{
  "train_examples": 97500,
  "head_dim": 32,
  "fused_qkv": false,
  "qk_norm": false,
  "layer_scale_init": 0.1,
  "patch_size": [2, 2],
  "mixing": "cutmix",
  "loss": "cross_entropy",
  "muon_scale": "match_rms_adamw",
  "momentum": 0.9,
  "adamw_lr_other_params": 0.0013,
  "max_grad_norm": 3.0,
  "batch_size": 64,
  "warmup_steps": 250
}
Rows from block 3 of a small image classifier, named by matrix and row number. Rows with one number belong to one neuron. Each number is 200 + 20 x the weight over its row's rms, rounded and kept within 0 to 999. All counts start at 0.
After each neuron's rows are labels from the 100 images, of 14976, where the neuron reaches its highest value: "strongest on" is what is common among them. Only what is clearly more common there than usual is listed. The data: photos of arthropod specimens (BIOSCAN-5M). In brackets: how many of the 100.
# fc1: MLP up (model.blocks.3.mlp.fc1.weight, 320x80), inputs 0-79
# fc2: MLP down (model.blocks.3.mlp.fc2.weight, 80x320, transposed), outputs 0-79

fc1.220,200,206,208,200,188,242,219,178,200,218,202,172,187,201,170,210,212,159,210,217,200,189,185,196,207,201,192,193,227,158,182,207,184,189,179,189,208,214,212,239,171,201,207,233,194,208,231,196,163,238,231,199,159,217,182,173,196,190,207,196,222,225,164,201,176,240,201,166,203,179,202,215,220,188,200,176,192,212,207,222
fc2.220,230,242,179,214,218,181,213,219,192,200,177,185,182,211,237,180,212,195,222,168,204,194,166,210,203,200,230,189,173,242,215,189,200,202,236,220,182,179,179,188,236,220,209,171,205,200,230,186,212,225,186,176,198,173,179,197,179,209,189,223,198,192,184,206,195,192,228,224,196,232,178,184,240,228,217,213,183,198,182,200
strongest on: order Coleoptera (50)

fc1.1,200,186,203,227,167,185,177,214,209,214,198,244,181,190,204,187,168,228,207,187,195,204,188,179,214,238,197,193,230,202,202,201,240,186,199,207,230,190,168,214,184,192,208,204,209,216,183,202,201,171,199,180,230,183,226,217,199,214,203,202,172,162,184,219,182,181,224,220,185,188,137,193,233,180,226,219,219,184,213,203
fc2.1,222,165,217,204,201,203,203,173,221,182,195,194,231,179,228,175,217,187,199,176,210,233,189,191,210,203,216,209,183,199,175,186,204,213,204,146,230,213,215,190,202,210,178,205,192,201,211,198,196,219,197,191,208,180,201,213,169,201,164,256,172,194,169,220,213,180,212,220,191,216,245,198,249,200,197,209,229,223,208,185
strongest on: order Coleoptera (45)

fc1.277,219,172,190,217,199,207,179,225,240,193,197,211,216,184,224,216,163,175,220,176,170,185,220,201,226,197,165,163,207,225,198,188,201,246,214,205,213,208,213,175,199,177,212,202,176,213,209,201,208,209,218,249,185,215,189,185,187,187,150,160,201,194,185,183,214,184,186,216,217,197,192,204,212,196,227,207,219,224,188,173
fc2.277,197,223,243,227,183,182,164,229,219,212,184,203,203,210,205,214,203,210,187,212,225,212,185,208,200,166,183,187,197,200,189,202,171,217,178,197,193,198,173,185,209,184,216,202,150,200,181,197,213,215,211,229,201,185,198,208,227,183,173,214,190,210,190,218,220,193,158,181,155,197,231,209,208,192,207,218,202,204,129,187
strongest on: order Hymenoptera (47)

fc1.30,189,202,201,205,209,212,202,208,195,183,196,179,188,235,211,192,208,205,214,207,212,225,198,220,147,157,201,216,190,212,221,221,209,199,235,245,230,197,207,158,196,203,236,166,214,171,185,143,177,178,191,190,176,195,192,196,202,228,206,202,207,202,161,219,208,213,201,194,227,175,195,228,174,203,201,194,205,183,219,214
fc2.30,191,165,196,205,215,174,188,175,169,185,206,218,201,202,185,195,196,184,173,225,169,168,201,232,215,207,189,187,185,188,206,203,209,214,181,198,189,183,235,187,168,227,184,219,233,190,221,193,227,190,211,243,200,227,211,181,211,196,251,174,196,197,207,232,208,169,160,231,227,208,179,179,220,205,199,185,215,216,190,191
strongest on: order Diptera (64)

fc1.161,200,194,200,213,212,214,212,186,185,205,193,188,227,188,213,210,175,207,194,234,201,176,193,169,221,202,220,214,237,185,252,178,178,208,189,193,194,181,210,234,210,197,219,194,190,201,176,160,203,208,218,202,230,197,206,176,160,217,147,182,213,193,206,222,190,227,240,193,184,218,189,203,202,170,179,203,221,169,164,218
fc2.161,220,170,210,228,214,190,181,185,233,177,206,210,204,186,210,194,225,206,198,192,203,199,196,218,192,189,183,188,217,196,183,206,229,207,229,179,195,183,171,190,175,179,206,213,183,194,205,232,202,177,160,200,158,192,209,221,224,186,250,219,187,214,208,185,195,159,184,174,190,197,190,171,209,201,182,205,187,222,271,199
strongest on: family Milichiidae (30)

fc1.9,234,187,209,242,198,181,187,207,218,240,193,210,177,200,220,214,183,188,189,179,211,169,204,169,194,203,218,179,198,200,207,208,233,189,198,235,231,190,216,178,184,152,184,170,203,229,226,185,188,188,208,204,219,162,221,222,177,200,208,168,196,211,187,189,201,240,221,215,211,158,183,212,191,211,233,196,191,195,215,196
fc2.9,223,196,225,227,203,215,185,196,211,251,195,177,211,193,200,191,196,206,218,194,211,232,203,200,190,204,192,193,215,195,164,231,203,213,184,217,222,169,188,221,226,164,186,182,190,173,195,197,162,221,156,187,235,212,212,208,197,208,218,180,203,181,164,206,214,145,200,203,186,177,177,231,214,191,222,186,197,196,227,178
strongest on: order Hemiptera (80); family Cicadellidae (46)

fc1.131,217,179,212,146,214,205,195,206,209,164,210,188,190,158,235,180,200,181,224,207,209,195,182,191,217,199,183,215,218,237,217,176,194,208,209,175,188,179,183,212,196,224,193,237,208,217,208,211,214,184,185,232,209,206,206,205,138,205,211,196,196,209,227,224,181,219,180,199,191,189,185,189,247,181,187,220,189,202,214,165
fc2.131,167,182,208,197,215,190,194,198,183,167,213,235,183,184,173,208,199,199,225,242,229,196,232,193,221,221,200,217,179,162,240,196,210,208,219,251,185,212,196,209,177,200,177,223,208,185,206,149,180,200,185,206,210,212,208,183,177,179,194,188,212,173,209,193,191,187,229,234,207,211,199,208,204,216,183,184,178,238,211,189
strongest on: order Diptera (64)

fc1.134,208,216,170,216,216,213,202,199,223,196,206,184,202,192,235,176,193,237,217,193,212,205,218,189,194,226,187,189,183,228,201,201,196,174,197,171,172,204,216,242,241,197,191,199,148,236,197,198,219,187,176,200,210,225,168,198,185,172,189,174,227,183,219,227,202,224,186,208,241,197,178,168,188,168,203,208,196,190,214,179
fc2.134,186,230,224,213,211,211,204,193,215,195,173,217,187,202,166,232,165,228,187,206,197,198,192,195,192,197,231,188,194,224,177,198,195,214,211,234,236,232,183,165,197,181,172,199,189,224,192,192,181,209,210,199,168,133,191,209,184,201,199,209,196,184,214,193,252,185,197,214,216,219,180,205,177,191,183,232,184,228,212,200
strongest on: order Hemiptera (44)

fc1.213,197,197,193,215,180,210,177,204,194,217,187,214,157,205,173,167,210,222,215,183,242,191,189,210,213,182,184,174,198,184,214,205,198,165,217,233,196,220,225,160,185,191,198,216,208,181,215,213,240,179,197,188,176,239,195,227,172,193,203,182,217,202,187,173,155,235,217,188,211,202,209,224,206,205,228,215,212,185,164,205
fc2.213,190,187,174,197,220,201,224,200,178,194,224,226,189,194,219,224,202,189,211,163,182,202,224,200,206,208,243,199,205,238,188,202,195,206,206,160,230,196,199,187,223,173,171,166,220,220,218,198,248,236,217,200,167,191,222,179,218,199,197,214,199,187,184,172,209,212,216,213,188,198,171,207,167,195,200,243,210,234,189,188
strongest on: order Hymenoptera (53)

fc1.301,229,179,155,171,183,214,217,218,138,186,185,225,224,173,200,191,210,192,214,247,199,192,214,214,228,196,167,224,216,208,214,161,173,197,205,191,179,189,199,222,206,224,182,227,215,194,183,201,212,190,195,188,233,218,195,180,203,207,184,211,208,204,209,168,208,175,215,167,193,245,207,192,190,195,210,206,216,216,186,200
fc2.301,191,222,202,191,206,185,177,211,195,151,198,216,195,211,188,184,193,213,200,233,141,270,196,190,237,203,181,211,203,206,214,223,197,201,228,179,160,201,189,230,162,200,182,202,196,198,170,211,208,192,191,195,184,198,178,210,192,194,231,166,222,184,213,221,212,205,202,212,204,239,176,214,209,190,205,215,201,196,215,187
strongest on: order Hemiptera (28)

fc1.78,211,204,226,199,205,201,215,211,204,187,192,188,212,192,154,235,188,201,221,205,183,202,198,185,216,201,161,232,225,194,204,208,198,239,195,229,215,213,191,222,219,225,215,199,193,194,185,214,213,220,198,207,188,206,238,172,226,174,221,209,192,190,187,218,181,151,174,182,130,169,212,217,189,198,218,201,192,178,208,220
fc2.78,168,189,176,203,190,177,174,197,214,176,197,183,221,217,252,183,204,202,195,196,211,169,191,211,177,178,219,199,205,230,222,242,190,184,204,180,176,174,237,190,176,202,220,206,191,177,174,224,221,201,195,232,200,167,202,226,191,193,179,206,208,208,224,198,203,201,218,173,172,239,196,188,228,187,231,215,207,193,238,206
strongest on: order Hemiptera (62)

fc1.98,233,208,207,239,236,221,201,201,240,230,197,182,195,208,226,196,190,188,193,164,209,164,198,158,194,209,183,178,217,204,182,179,207,170,192,199,223,238,200,179,182,163,216,185,184,219,214,181,192,208,201,218,222,210,226,202,171,183,218,210,214,227,183,189,179,174,174,241,219,179,198,218,197,201,227,187,202,208,217,205
fc2.98,182,185,185,175,174,223,222,171,228,184,241,206,216,218,171,196,198,208,224,220,204,206,205,186,203,204,179,204,236,154,182,179,180,177,229,227,217,219,190,211,227,170,216,158,189,232,167,192,202,190,200,195,191,190,200,187,205,246,188,222,219,199,187,227,224,186,209,185,160,217,207,199,211,202,186,195,199,181,205,181
strongest on: order Hemiptera (71); family Aleyrodidae (37)

fc1.268,205,199,185,215,221,196,206,200,211,203,188,226,162,193,183,221,186,163,165,214,192,219,166,189,228,186,194,231,213,205,207,194,220,155,208,189,220,169,202,185,184,206,191,226,192,242,211,241,181,195,209,209,228,192,206,204,171,203,227,202,229,211,205,213,192,172,183,226,173,205,162,196,217,194,184,186,188,189,179,247
fc2.268,168,187,175,239,195,202,210,190,198,221,169,199,233,193,220,213,165,181,212,214,159,214,179,180,188,202,179,233,189,226,205,189,186,218,235,224,169,197,193,177,181,171,224,207,230,184,204,243,219,165,213,196,194,183,205,191,218,201,237,205,177,181,212,201,202,198,207,215,200,191,223,224,196,182,174,227,168,212,191,209
strongest on: order Hymenoptera (42)

fc1.31,167,204,225,178,217,245,216,207,231,177,216,209,199,168,198,245,205,190,175,160,180,214,220,206,216,189,197,203,198,181,217,205,187,185,222,215,228,205,179,204,202,218,190,192,207,181,222,167,199,213,192,204,225,160,218,213,201,212,166,233,183,202,185,189,161,232,165,223,213,199,208,221,170,204,198,188,194,223,211,185
fc2.31,225,207,226,188,203,183,181,209,224,213,205,202,214,212,231,138,219,195,209,195,210,180,211,161,171,183,205,191,205,206,227,202,194,190,198,172,211,173,227,198,212,249,191,226,196,213,175,182,215,221,169,184,215,187,171,175,199,202,169,207,222,203,207,200,157,197,220,216,191,210,185,177,193,240,191,178,212,204,224,178
strongest on: order Diptera (73)

fc1.15,207,222,215,211,204,200,202,233,213,174,193,198,249,208,186,191,192,176,202,194,193,158,179,200,199,205,169,165,234,179,192,216,223,183,160,224,189,213,198,186,186,211,202,218,218,235,200,199,178,170,241,185,214,214,204,220,207,202,218,224,167,201,205,225,182,189,177,199,186,227,187,226,219,164,186,163,194,228,192,208
fc2.15,215,183,191,190,214,206,177,177,145,205,168,224,190,182,197,212,195,199,225,194,201,179,204,192,220,177,193,170,218,228,186,184,212,225,174,249,220,223,234,198,197,200,186,214,189,230,213,160,182,230,177,191,194,232,211,224,151,188,213,204,209,194,184,184,204,222,200,196,211,203,222,214,207,195,202,169,194,221,233,216
strongest on: order Lepidoptera (27)

fc1.225,177,202,221,167,206,194,214,218,202,175,197,212,221,208,165,217,209,209,175,228,192,206,218,222,213,185,228,219,199,193,188,216,165,205,183,185,176,176,178,232,198,240,215,212,226,207,184,227,220,215,212,217,153,193,166,181,186,192,204,231,175,182,212,221,192,231,207,208,150,206,217,194,224,222,184,214,177,197,182,192
fc2.225,180,192,217,215,220,218,208,207,210,214,187,190,226,175,199,166,212,223,191,217,211,193,181,183,184,195,212,158,222,229,178,188,172,214,190,188,215,191,193,193,217,201,206,213,180,176,169,208,197,235,221,198,242,171,208,225,186,195,189,202,177,202,195,196,204,170,177,200,141,207,217,242,239,177,207,188,213,183,236,215
strongest on: order Hemiptera (77); family Cicadellidae (33)

fc1.229,211,199,159,178,216,204,213,214,235,219,216,191,243,171,221,205,197,238,197,184,190,220,207,209,209,188,211,182,186,173,231,141,214,237,184,193,192,214,215,215,210,214,184,224,226,228,209,201,188,194,217,182,197,188,180,200,175,196,226,208,185,192,153,196,198,177,203,215,155,183,187,219,185,214,198,188,176,185,204,201
fc2.229,191,218,183,222,199,200,193,218,206,199,226,210,185,231,214,174,185,157,218,177,197,194,167,213,180,206,212,209,157,182,158,208,214,157,215,215,240,194,202,206,199,222,177,193,210,196,201,180,232,159,185,217,230,218,191,199,204,205,199,194,213,199,200,215,230,174,238,188,224,214,177,183,205,173,237,200,203,199,187,231
strongest on: order Coleoptera (45)

fc1.150,242,212,186,193,193,215,172,204,220,235,186,174,202,204,194,178,181,197,187,209,214,204,216,208,212,206,200,190,245,215,199,201,207,193,188,184,215,185,235,193,194,163,192,174,196,185,205,201,156,205,197,219,228,179,244,193,190,240,204,171,222,183,195,225,177,139,195,202,169,183,194,193,186,198,220,204,208,184,232,222
fc2.150,233,196,216,191,187,227,202,177,227,204,169,185,187,209,209,180,228,230,199,181,184,213,214,209,231,192,201,188,189,209,186,212,179,193,205,186,214,222,230,200,200,191,223,204,209,227,158,199,164,205,199,213,180,187,193,205,190,183,158,188,167,156,179,225,218,208,235,175,185,223,190,229,229,232,242,202,207,194,194,182
strongest on: class Collembola (29)

fc1.160,207,220,180,182,183,163,190,254,196,200,203,190,157,188,216,220,169,194,218,219,171,188,221,235,186,211,201,198,174,215,190,170,210,195,204,225,187,186,220,213,237,177,198,223,189,213,202,170,199,195,178,210,173,224,194,175,177,220,214,188,174,181,213,238,164,228,191,196,222,214,167,196,218,195,201,181,203,215,215,201
fc2.160,235,236,176,216,194,198,219,225,196,201,189,239,188,171,195,232,205,215,181,187,184,215,176,195,201,170,218,208,230,222,176,210,186,201,208,214,229,234,221,210,194,172,198,208,161,211,215,192,202,205,231,221,189,184,195,191,189,178,198,193,210,204,184,203,162,163,187,196,186,222,223,169,208,210,259,212,175,194,220,209
strongest on: order Hemiptera (39)