{"loss": "cross_entropy", "warmup_steps": 250, "adamw_weight_decay_other_params": 0.05}
Rows from block 5 of a small image classifier, named by matrix and row number. Rows with one number belong to one neuron. Each number is 128 + 24 x the weight over its row's rms, rounded and kept within 0 to 255. All counts start at 0. Numbers have three digits each.
After each neuron's rows are labels from the 100 images, of 14976, where the neuron reaches its highest value: "strongest on" is what is common among them; "patch colour" is the nearest of a few named colours to the mean colour under the peak. Only what is clearly more common there than usual is listed. The data: photos of arthropod specimens (BIOSCAN-5M). In brackets: how many of the 100.
# fc1: MLP up (model.blocks.5.mlp.fc1.weight, 640x160), inputs 0-159
# fc2: MLP down (model.blocks.5.mlp.fc2.weight, 160x640, transposed), outputs 0-159

fc1.322:130146134159101151146161159134153160103124122128150117161197141145172117109166140155117089136146113200105122138134155120116122134140127124098164102180103191113111134141100113083098119163149135121108106144115069136135094125112114069123125087125146147123103110129158148167152101123145095131109135143113113133142139081129087132121096154110126163125118103166149122096107107114135101120118115107152110138101156160139084138142146096126138087146091125147114123116147109112132134104123139
fc2.322:066133116098105132133117109138166131094142129121098145154128054116123112106136077117137122108142084157137143173144125142083130117087094149116129116113144101110145103152109130149138120159132080120124159148105163152135147130135156112157096112129160133123140123132110187107124134139132132101105146133120104084109180110142117135115156158109119140110134102106080182134115108104110143148113139137134123108117121131162152107118098164129103101082087155145190107137123118113140096081104147
strongest on: order Hymenoptera (49)
patch colour: grey (25)

fc1.547:140129126099129099105118130156121118104130095123114128149094150105134133082129145128113162116131117062118102111133127158151164174105152160155186156153096158137155125130145171087110126086114113178154143131127116149155129114131122110119121154124119168131122087126145095094169116136132155096143109125117128110146137101106138159138142135162154137168073149089103095135090180125134144113125159133128095101113144113098156118108132099109109175128123153137158135134064132148130112163098108
fc2.547:146118117148119146136129108126153141130105091143113113082133143133150143139167163101106137141144096144137152118173110124133110109104180119096126118093168148101119153107112146136093114130100105127092143075131155114146150121105155165125175135111146110160171122124150123107123119121125100151149129147189157111121139111123086126138144129137179151119120133089101171089113141099131070122133132126151102098094115187134156126141124130107106127152158128185137148162132060115163149128117136
strongest on: order Hymenoptera (41)
patch colour: grey (42); brown (36)

fc1.491:124136142134165119116134130122150163159121143150185124123136135105088125124132158148178120102134127104078138142069157152105111131127129121070169118136102126138091080117125110088120157096140101169117151142097097092114126118088136091134161134127114130132071090173119133137122165107103153137105093121123132153122114175115137126136115132145157140141144177149183129118135138153127130111137080130116100175139127138136109124145164135126111167110102127131157144113099131151165152141074135
fc2.491:117116132109141168115152167114130114156152140140174118112085143114122145120151086121093134127157119156110137169076119164138120128164144132131140126153117110151098070127120104143092157150108135138127120077114128180111137166137131161149153150123118142129160113166089175127122121095137132125088149152117118085140154116139125109130140098103158096113141130118164183126137120156129079128149127123129149088155111116077095114107138085143155140126122123091124142123124121210146136124096131
strongest on: order Coleoptera (56)
patch colour: brown (62); grey (28)

fc1.142:126149110118167137094118101089134124120127136127150162111136125109119152142117120130120136125159091110111127116094122200111071122114114104076147142115131103138146121123150114123091109099093134131132149124132162131105137148131136157124113129120176107155110129113060162121081114131124150124142094123151142192119108180113170122147173120161096106113128105103142133143137132105073158101155125152143146112173130155114115153096135133152140111131161113082144174112138129170178118130147152
fc2.142:137133168140136122109092129105148139095084131096125160149122112087114138113103092081167104120150123152137156169135157162121128096096075124142123155113097128098147120118147101163113090172123120170116106188151150143165121084159130078139112137157139150172134135102153151125118126161125111136123145157155111135141111135157118102140128167123135117115116125088107133140121074103165150159091097126132113117141110124118160167109140140144128115129079152117137128131182112104134122125150174
strongest on: order Hymenoptera (53)
patch colour: grey (35)

fc1.390:111133131118118116125111106137129081140120128152106148080157147144120154100159149109140092117083093136146166121147122131087115100157128103169118093150122153193130145085116113135098116078117142131114121169171096134086127107102197086147158119124138131147090158096083162129133104121139116122107143140127140110157124121099140140102139110138144127152125134121152102138130117091125124135152149115132099168107161136141132139119077117162139177103092115136174164132162115089133141141151113
fc2.390:131125110105088139134136135156106149133084133093091072113146138165153119141107102141097146114110103119086133107126133108119131128179058114094147111100118121136147179140153127089162116120152122094078157124121170116107103119138144065121151118141127139148083107163105113123142160145087137102131077156094116119113134119118136124162119147140133136086120161147119123202110091132115127141094139156133163121132146116147144126126109134120135147135106173142149124173109139162149122143121120
strongest on: order Lepidoptera (56)
patch colour: grey (54)

fc1.382:116195098115121098115135166116131090111125095122147114151141180105108086117136125125096148124135108139165096115104100148117156137128115187127136126141131133125120120131148125106123141143144167149134121131126145157114106180087157141113142141098100118148090136110154149120077172091107148128137136159118117147136059114119106116132142107123100114167098137134073166140148092072139141163151122164124107132153102126087138116166158114143122135150126150127124136147111121112128088142108189
fc2.382:112146114114127134148164137131161111109129153073137142096118161102107057116195097153112157135155143122119132129129116148167136139162117127147130124154126128117140131142118083120122109118123132159115201126166134113139131135100146110135095124114134121097161141109129132106132124133096139139171125110140112103120130080112121145120171115145137201140089125126155151145134134046101128142130131061148105142143108109155132098103119140151118102092123121164134113092115139145121110117078135
strongest on: order Hymenoptera (45)
patch colour: grey (40)

fc1.257:110111122166116101131132140134118109168174110112172106128139137131126107132146130093169136135098134105144113150107151170152149142113162121113130166158118150139147100121134109121105114147136123124142102168057136079102104105131098103108144148086150134175151142082141158132110108172103104158160164100148122121144138172176105140088116127124139160157106149069110105169136140122112144128097102154116116145105122124105141132080165147139135128121103148118121160131125101114149094143080134
fc2.257:134147164115120136178118159157164138137045156154126114089154115142092143158104131140118076111101129139141085142157117125096115126146120112146132159095152153145132131136121148140134156110139095115102172091143113151118097079156110137097122119159142112110124139166160113138126165120128161164096092128110125167105131135100126137188121119139114115168130134143147152137080137141149090147140143095157127075136134128147139131126135100095136130158119124140129111100092080121172148137150155
strongest on: order Diptera (66)
patch colour: grey (50)

fc1.403:165156137134116126137149119146121078115129137132139141141136109135148116151160111110135129148130092123105109171115121129101124123182141101128095156104133141143159112079176096125167131125088151096081126131120137154082131151160079167126141127159113140162126161128140123190125124112127114150158105084121122135160120177106110113157115095124132108161159088134072081132140122166137126129172117146109106086133148141138127144133107132105095113146105097133131113082175144123113179132130134
fc2.403:084114148164142125173087132135158145139109122076130125117127157148111129144090195132130125085083175134155154095152142113172150137101147118142147135145103152127141125156118157122113125132137147137151138111121120102137137131120134117122144138100155104119127108151130140080138141102109113116089095084138089074159114083133136128115151128100103122112105089124126109115087139122110132115121144105153191101130080130126145158125117085157102124135136133123127154207110106123164119090107108
strongest on: order Coleoptera (71); family Throscidae (27)
patch colour: black (54); brown (35)

fc1.636:109138134124104114114126108157142127148137159106133113133115109173147129113150175124105150113073150077106101131099142100123125149114161113141112139126161142076151138118129132111162146116144115117136140115097101114143075138086132133166113158123102134099109121158118113126119140094124140090129160117157144141194120136137104151147109127103136127117159119151133124106132113140163092112116099118135137147088184133188154185124071124096127120098210155137152112146123154105111131118145105
fc2.636:137136088153125155093161140152163123087117110127150135073132164098123140105142127150137127165174092157117160131127124124133108126096102117162151122125109127097144108173131105147108103119134102092113107146160146104163174088163143153118128122123143125141140132128124154099139152170087149171115107117097140128162099109135093127089091065122145162125113128101173125142157180079137122139103130124142114123120137119121110104149133114111105102116123133147093154153083091172119088121115135
strongest on: order Hymenoptera (58)
patch colour: grey (42)

fc1.219:153085141170126142095109084107132129155119130101138149134123137154145119152085098144131123085139136105138150126140144121118135125102106080154132144082100136128114134195122127109113101130101113105126156090079121174135140120108137126147165102141132175117158074138149118109077149111096186104136174144120163144117154146179111138122146129091148143121075113134097164123108141151138122144125144128154121125104125131161088113167112095168139097117101123145151136131119117147138138173110114
fc2.219:145130143128123125139162107123173134126145154151132116120115119122100134132138147106182136112155098135109134116118148170091074109165129165097116110163193118127114129070133145115138138106147158130122192125118151120151131100104129173131161098106149109131106167089123156158137104136102129116146115126116102108148150090099105112126134105101149137172142091170148148137095118143112161102118123115163158102174107123090156147128106147123107142103104152158190104111087121104145112118122125
strongest on: order Coleoptera (37)
patch colour: grey (40); brown (35)

fc1.363:109147074117115137124132108166129181069164155120155111123112111144150122096093150111175143142074115128158155118158151078132120103129138076133141108084121119162139171120094156165094109155125139153146123136168108127117120139114118110148108118176151134124118136150126156127091127161117118171126155116136124150119109108134105145114135111106123168160124141088106119079104115136157113098089132109151172143142149152167124124097101083163142114112110137110144131100114103143115136164150110
fc2.363:106145119120124149111151136137123175167126146111118127086134113128123124130104149123118127099167119118094107148135163134146128135116165094141112143138171103179125167128156174143133110127085139180151165145122119140141088134121122105101117137153127128121113100099146131121144141139101127090078170134145142109127118107125119136138164164114153128066121149161161109108142123178107134109111091110134139124105164146135147110148156124136124111112107135103130135098203146144146135187144046
strongest on: order Coleoptera (67)
patch colour: grey (63); brown (25)

fc1.632:110112096163097132123148115120104113135068181109142087122138116140188108109132143121148144144172136145122108090119091123119069131117126112141114116196164149137088144115088147113091202151119110165140145121132106118140134150127141087125110119199165110114123094102175118137147088150133147097142174141141100141111115125148126129094111110126143138139127147110098142142142144140089136134171133113161140131138121126128132134172142107129115105109108125097131157133145113107149113139142091
fc2.632:140097152094145109143134148122144129152151125102095120102112125111119162117174124157091175129125129092083123130123134164133101105149151173147136110150150110172119104155134113119182173111106114088137132088107137130164185171110159176111137140118138103125125188138121099128118129112107132089110119155163134117136155148102136111131150086153122122132131096094131131093163122117079110162108097139111091114147126121136126157081128149120100127149119095108118153126156066122101127125123128
strongest on: order Diptera (73)
patch colour: grey (43)

fc1.379:108131122107100124132153147138102125123131162143151130093151202132147165166148164109111125109137106165162132109112128128125125114113149134116154145052090168118074117141146124122076130145141104142134118154154117112112089123081125130151142124153122093119132080117128156133158142081139138107114157143118109109119117086090104144167108138115117143108145119170149136109094107182139121116092132139132183176107125164128093126110146129140146139116117142118122115164118177150151135107141093
fc2.379:115110109139157146155172164170157123134155122130083110148126124135079118164149138158162113133172121170130116178172123134098128135091156105109080135088093138183148141156134160116123108152161099104129124112140119098088152097164126120139108137159134140143110110111115168139141107083125154095162115104101138097123135115136093101116140081114129119078138121143151184130125083085129117170135158139103123145148140154142129116127131146108123132127104125120158149167114106164119123122128146
strongest on: order Hymenoptera (46)
patch colour: grey (49)

fc1.300:134149127135115124109096151118110107158150103112129126120107157102143095137150107092137079153126061171104127149130078097162133117122104128136112147132151136109138130125125103134108124126166135161122112114172171141126163146144121137104116110133124128130170147102138126170151111097104128147093163091137123127139154158094130084141144138095128171073127137052098164136123127144173151149112157133088079130129097120126105155130150137126107115106147103164101139100153117166146152139167121
fc2.300:091125134128123138135171149129141106125145113085113165101158117191094114135165144124141115129131109138089092156156130123126119123148114116134174149182136092129128146105161125110150104108094113139114098130127129121158101115100088102044143167123117163165100111119113135117120110135138196116120141129171178185075131117153142117115116098151119103125124126105148128147151169135133165148117112139140116180120103125126083119143117121120138098108151129091123100112126157127134152148136135
strongest on: order Coleoptera (90); family Throscidae (25)
patch colour: grey (53)

fc1.512:148141139109133092171112130107082133124137102107111064129139123101115130093136156129123126127153105198159149141115079143119114109120115152145176127091130133142141133074115111143130144129088132151166130115163139100105103131182106112139101108130129128116108129199125117152116134144124141114139098093170123150165183154092151113135110131126106142133137107167140130125109130105100157102113163111115141154128117118096117146147129145123121155088101117114115115109115117191115159156170083
fc2.512:117146104106162122156131135144121140123104152132124122176119123095095117152119089146170153156176107168164079116119097120127097114131099150130108113161104113135137110125100103180103133096162140122159157133178106130120152092138098120099157171111120141126110126113096087112132096139096117124125096127124170148129139137089123095134076103116101146143119118173126118108141128084125149102164094109143129104113123113118133148123129139133147105122087143136158100058125134171141151089151164
strongest on: order Coleoptera (68)
patch colour: brown (55)

fc1.108:123134131183149162135156150119126089144116117154152150136105116147125160137117109131115111116184169119180104061125134140160112123117148132132102155103117125144112079123115114150119148108127111133151152097159115167118140118140140095111117124096149153140129098125095129118132136117138143156166148131107090091114137116130123136145138105091084093068117155097145112137145138129107162190121135117107115115148074094141120090114136083160121140166129135106119109160077158136148147139118186
fc2.108:110154150113131114125130144152141142123152152104127143144101113107158081114091128107126112109140110116106144142130128131085101140118110156111125147125127139099129119113075144134116097157119151135110139121079129160147127109185157125143143163165109106097121175112165180146113144138119103130095104157124165148135122117127084119135185143139144162120107099142104102136160127117127116115140159112113144105089120154151172083118149183193135131128123134121125112134191125119142110061177117
strongest on: order Coleoptera (36)
patch colour: grey (43); brown (30)

fc1.464:159127099136071155126116147123134168133096114122135117141138124136109136112136132131102122142135120141151091108113171132167137159106081127099140100156163122098146193093136134131106086126153151148122108126167112100160113131141133147109109157131118090127094149121159127101156081149110192126126104158144134135119139069160136165130089113167111162129132118131099098113170119084125145120134114134124170145101104121094139144133132140121142149071112152134126134148146124111061153094123158
fc2.464:101169164140159077130141139150102153099142133127122149125148121139111130162147146123139135111116159129146149103116076145117148139131177136125108133122104153182105109147138119130132167130113140124092123096132138130110138101085133063131131141102162144145178116143102130084130135086160097095132149119112132139119137212093126127129139119124132106148116112130126142180107115138130113160116150150116121167144150137136129100151080123125133092173136095108167128111101092104167122188153119
strongest on: order Coleoptera (60)
patch colour: brown (65)

fc1.457:115141107140146131141089087118091149076141117155129121145125097143130150150151088126131112098126112093121203194128165110120125138123111155147125127124107138150107118114125150097106138116155117134111121132115129088148129088146161131112078152130060148107128121106136128175091116134132135132113089126101121132133085092131192138109111132134130161167141156134101149135124164134147161082148152117133131140130114160137147134145120117130151127125129181116142082155143162092089079100146132
fc2.457:141153118175158146104152114161171166124111110124084126154111129116123147119175134159165130146138125114099143108119125118122121112125159124130126192127139143113123101106129162162108137180177091170179151087145141107095107102155111138123134128161106139132107108130134145113129125091119095105089163134169115121073110132103142111115102121096125106113128137119127157121120099122168088102152104120115103117143121169151116143112162124117177176155133133115144166124165062116121128123143140
strongest on: order Hymenoptera (52)
patch colour: grey (38); brown (25)

fc1.4:106168102134171120145134131141086156129123131117161104123143131131152157145092148143150161156173076101121126135107092098153115118131093111215176146121126110137114114149140149130126139159168109136143115103118098154159143123121131116133091135132108129109108105149117159109091161119127121115151147095142122148110069156101118098107093087108085128148157121160124155162143122140121138118102174109144139142144155086147112140170098104094142120093148141091126130108112148106156152111099115
fc2.4:126101172144153089131151116160136148191121129126094114150132140108153138131158129139113149103105135102107181169164125154125129161144142157090194086135132122108124067118135070151168144092092095115097150117101109127105097117144135118131127151132112123095127136146144121107124137135165108113092117147151166108125138180116104142143123116150141092109123129110116111126117123108100138138145076174089117123118134138133115115141166132142068129153147132142109164132131067123150113128145146
strongest on: order Diptera (67)
patch colour: grey (39); brown (30)

fc1.325:094197144154103149143173135099119132070142120113127092138138129133129102141182145097127160155151175155076168094134075116123147130102143112103157132120133119161156123120144135135119125128136130120104094146161139105121129134120180133106132126114109146138148062148125132099144116084093143171148131136166089110081129122174116081163073127130141103149141097123120116118108135148119132128074151129129122133130153121079088145126129135140108121132142146158102118123148102122142141129134113
fc2.325:142114127150128151118137140108126121123123150129108107180145137087098162136169109141162091156154131127126113113142153108149143139127113138081104147166107129146122095161126122127152114096131112104143147116132129157145131124114088128068154127117141129123120138145127154094115141109121125134166108127078090130110147135129127128132117141115130110140123171101179127128167154115119110130117138113096098102092063175126127164165116115174157106116080109083125092133201170076104090120124120
strongest on: order Coleoptera (49)
patch colour: grey (68)

fc1.255:095172130155108146143115142144165124104156114132183116098111154164130166112157152115121144093135122096100143129135171128165129143125139139156111148134141164114140121116097143093158149126117105141100175120085113140139143112128095092137131157149104119144125125154068109119140129150108066121107137113129116115111158180137100101100179111137128138090106107121149137138091138172141112120142161140123157103144124097118087106139114120085164147114079126140096136157100142134118158188103120
fc2.255:098158180146087127150092167114103126083126109128148072128156129155160105132116138135095158151128152196129117195124149127128114118143133149124125163127147092135098105148132090171120106091099134129138091143137158143131158129153111148130101099108137144141156120101117135124124110124117108108114072140116111109144083082141096083115140142137145127106129113114166157145125143111114117116129127163137114168119134100161120100127145126133155118128107183122139128118153187141107142135190147
strongest on: order Hymenoptera (62)
patch colour: grey (30)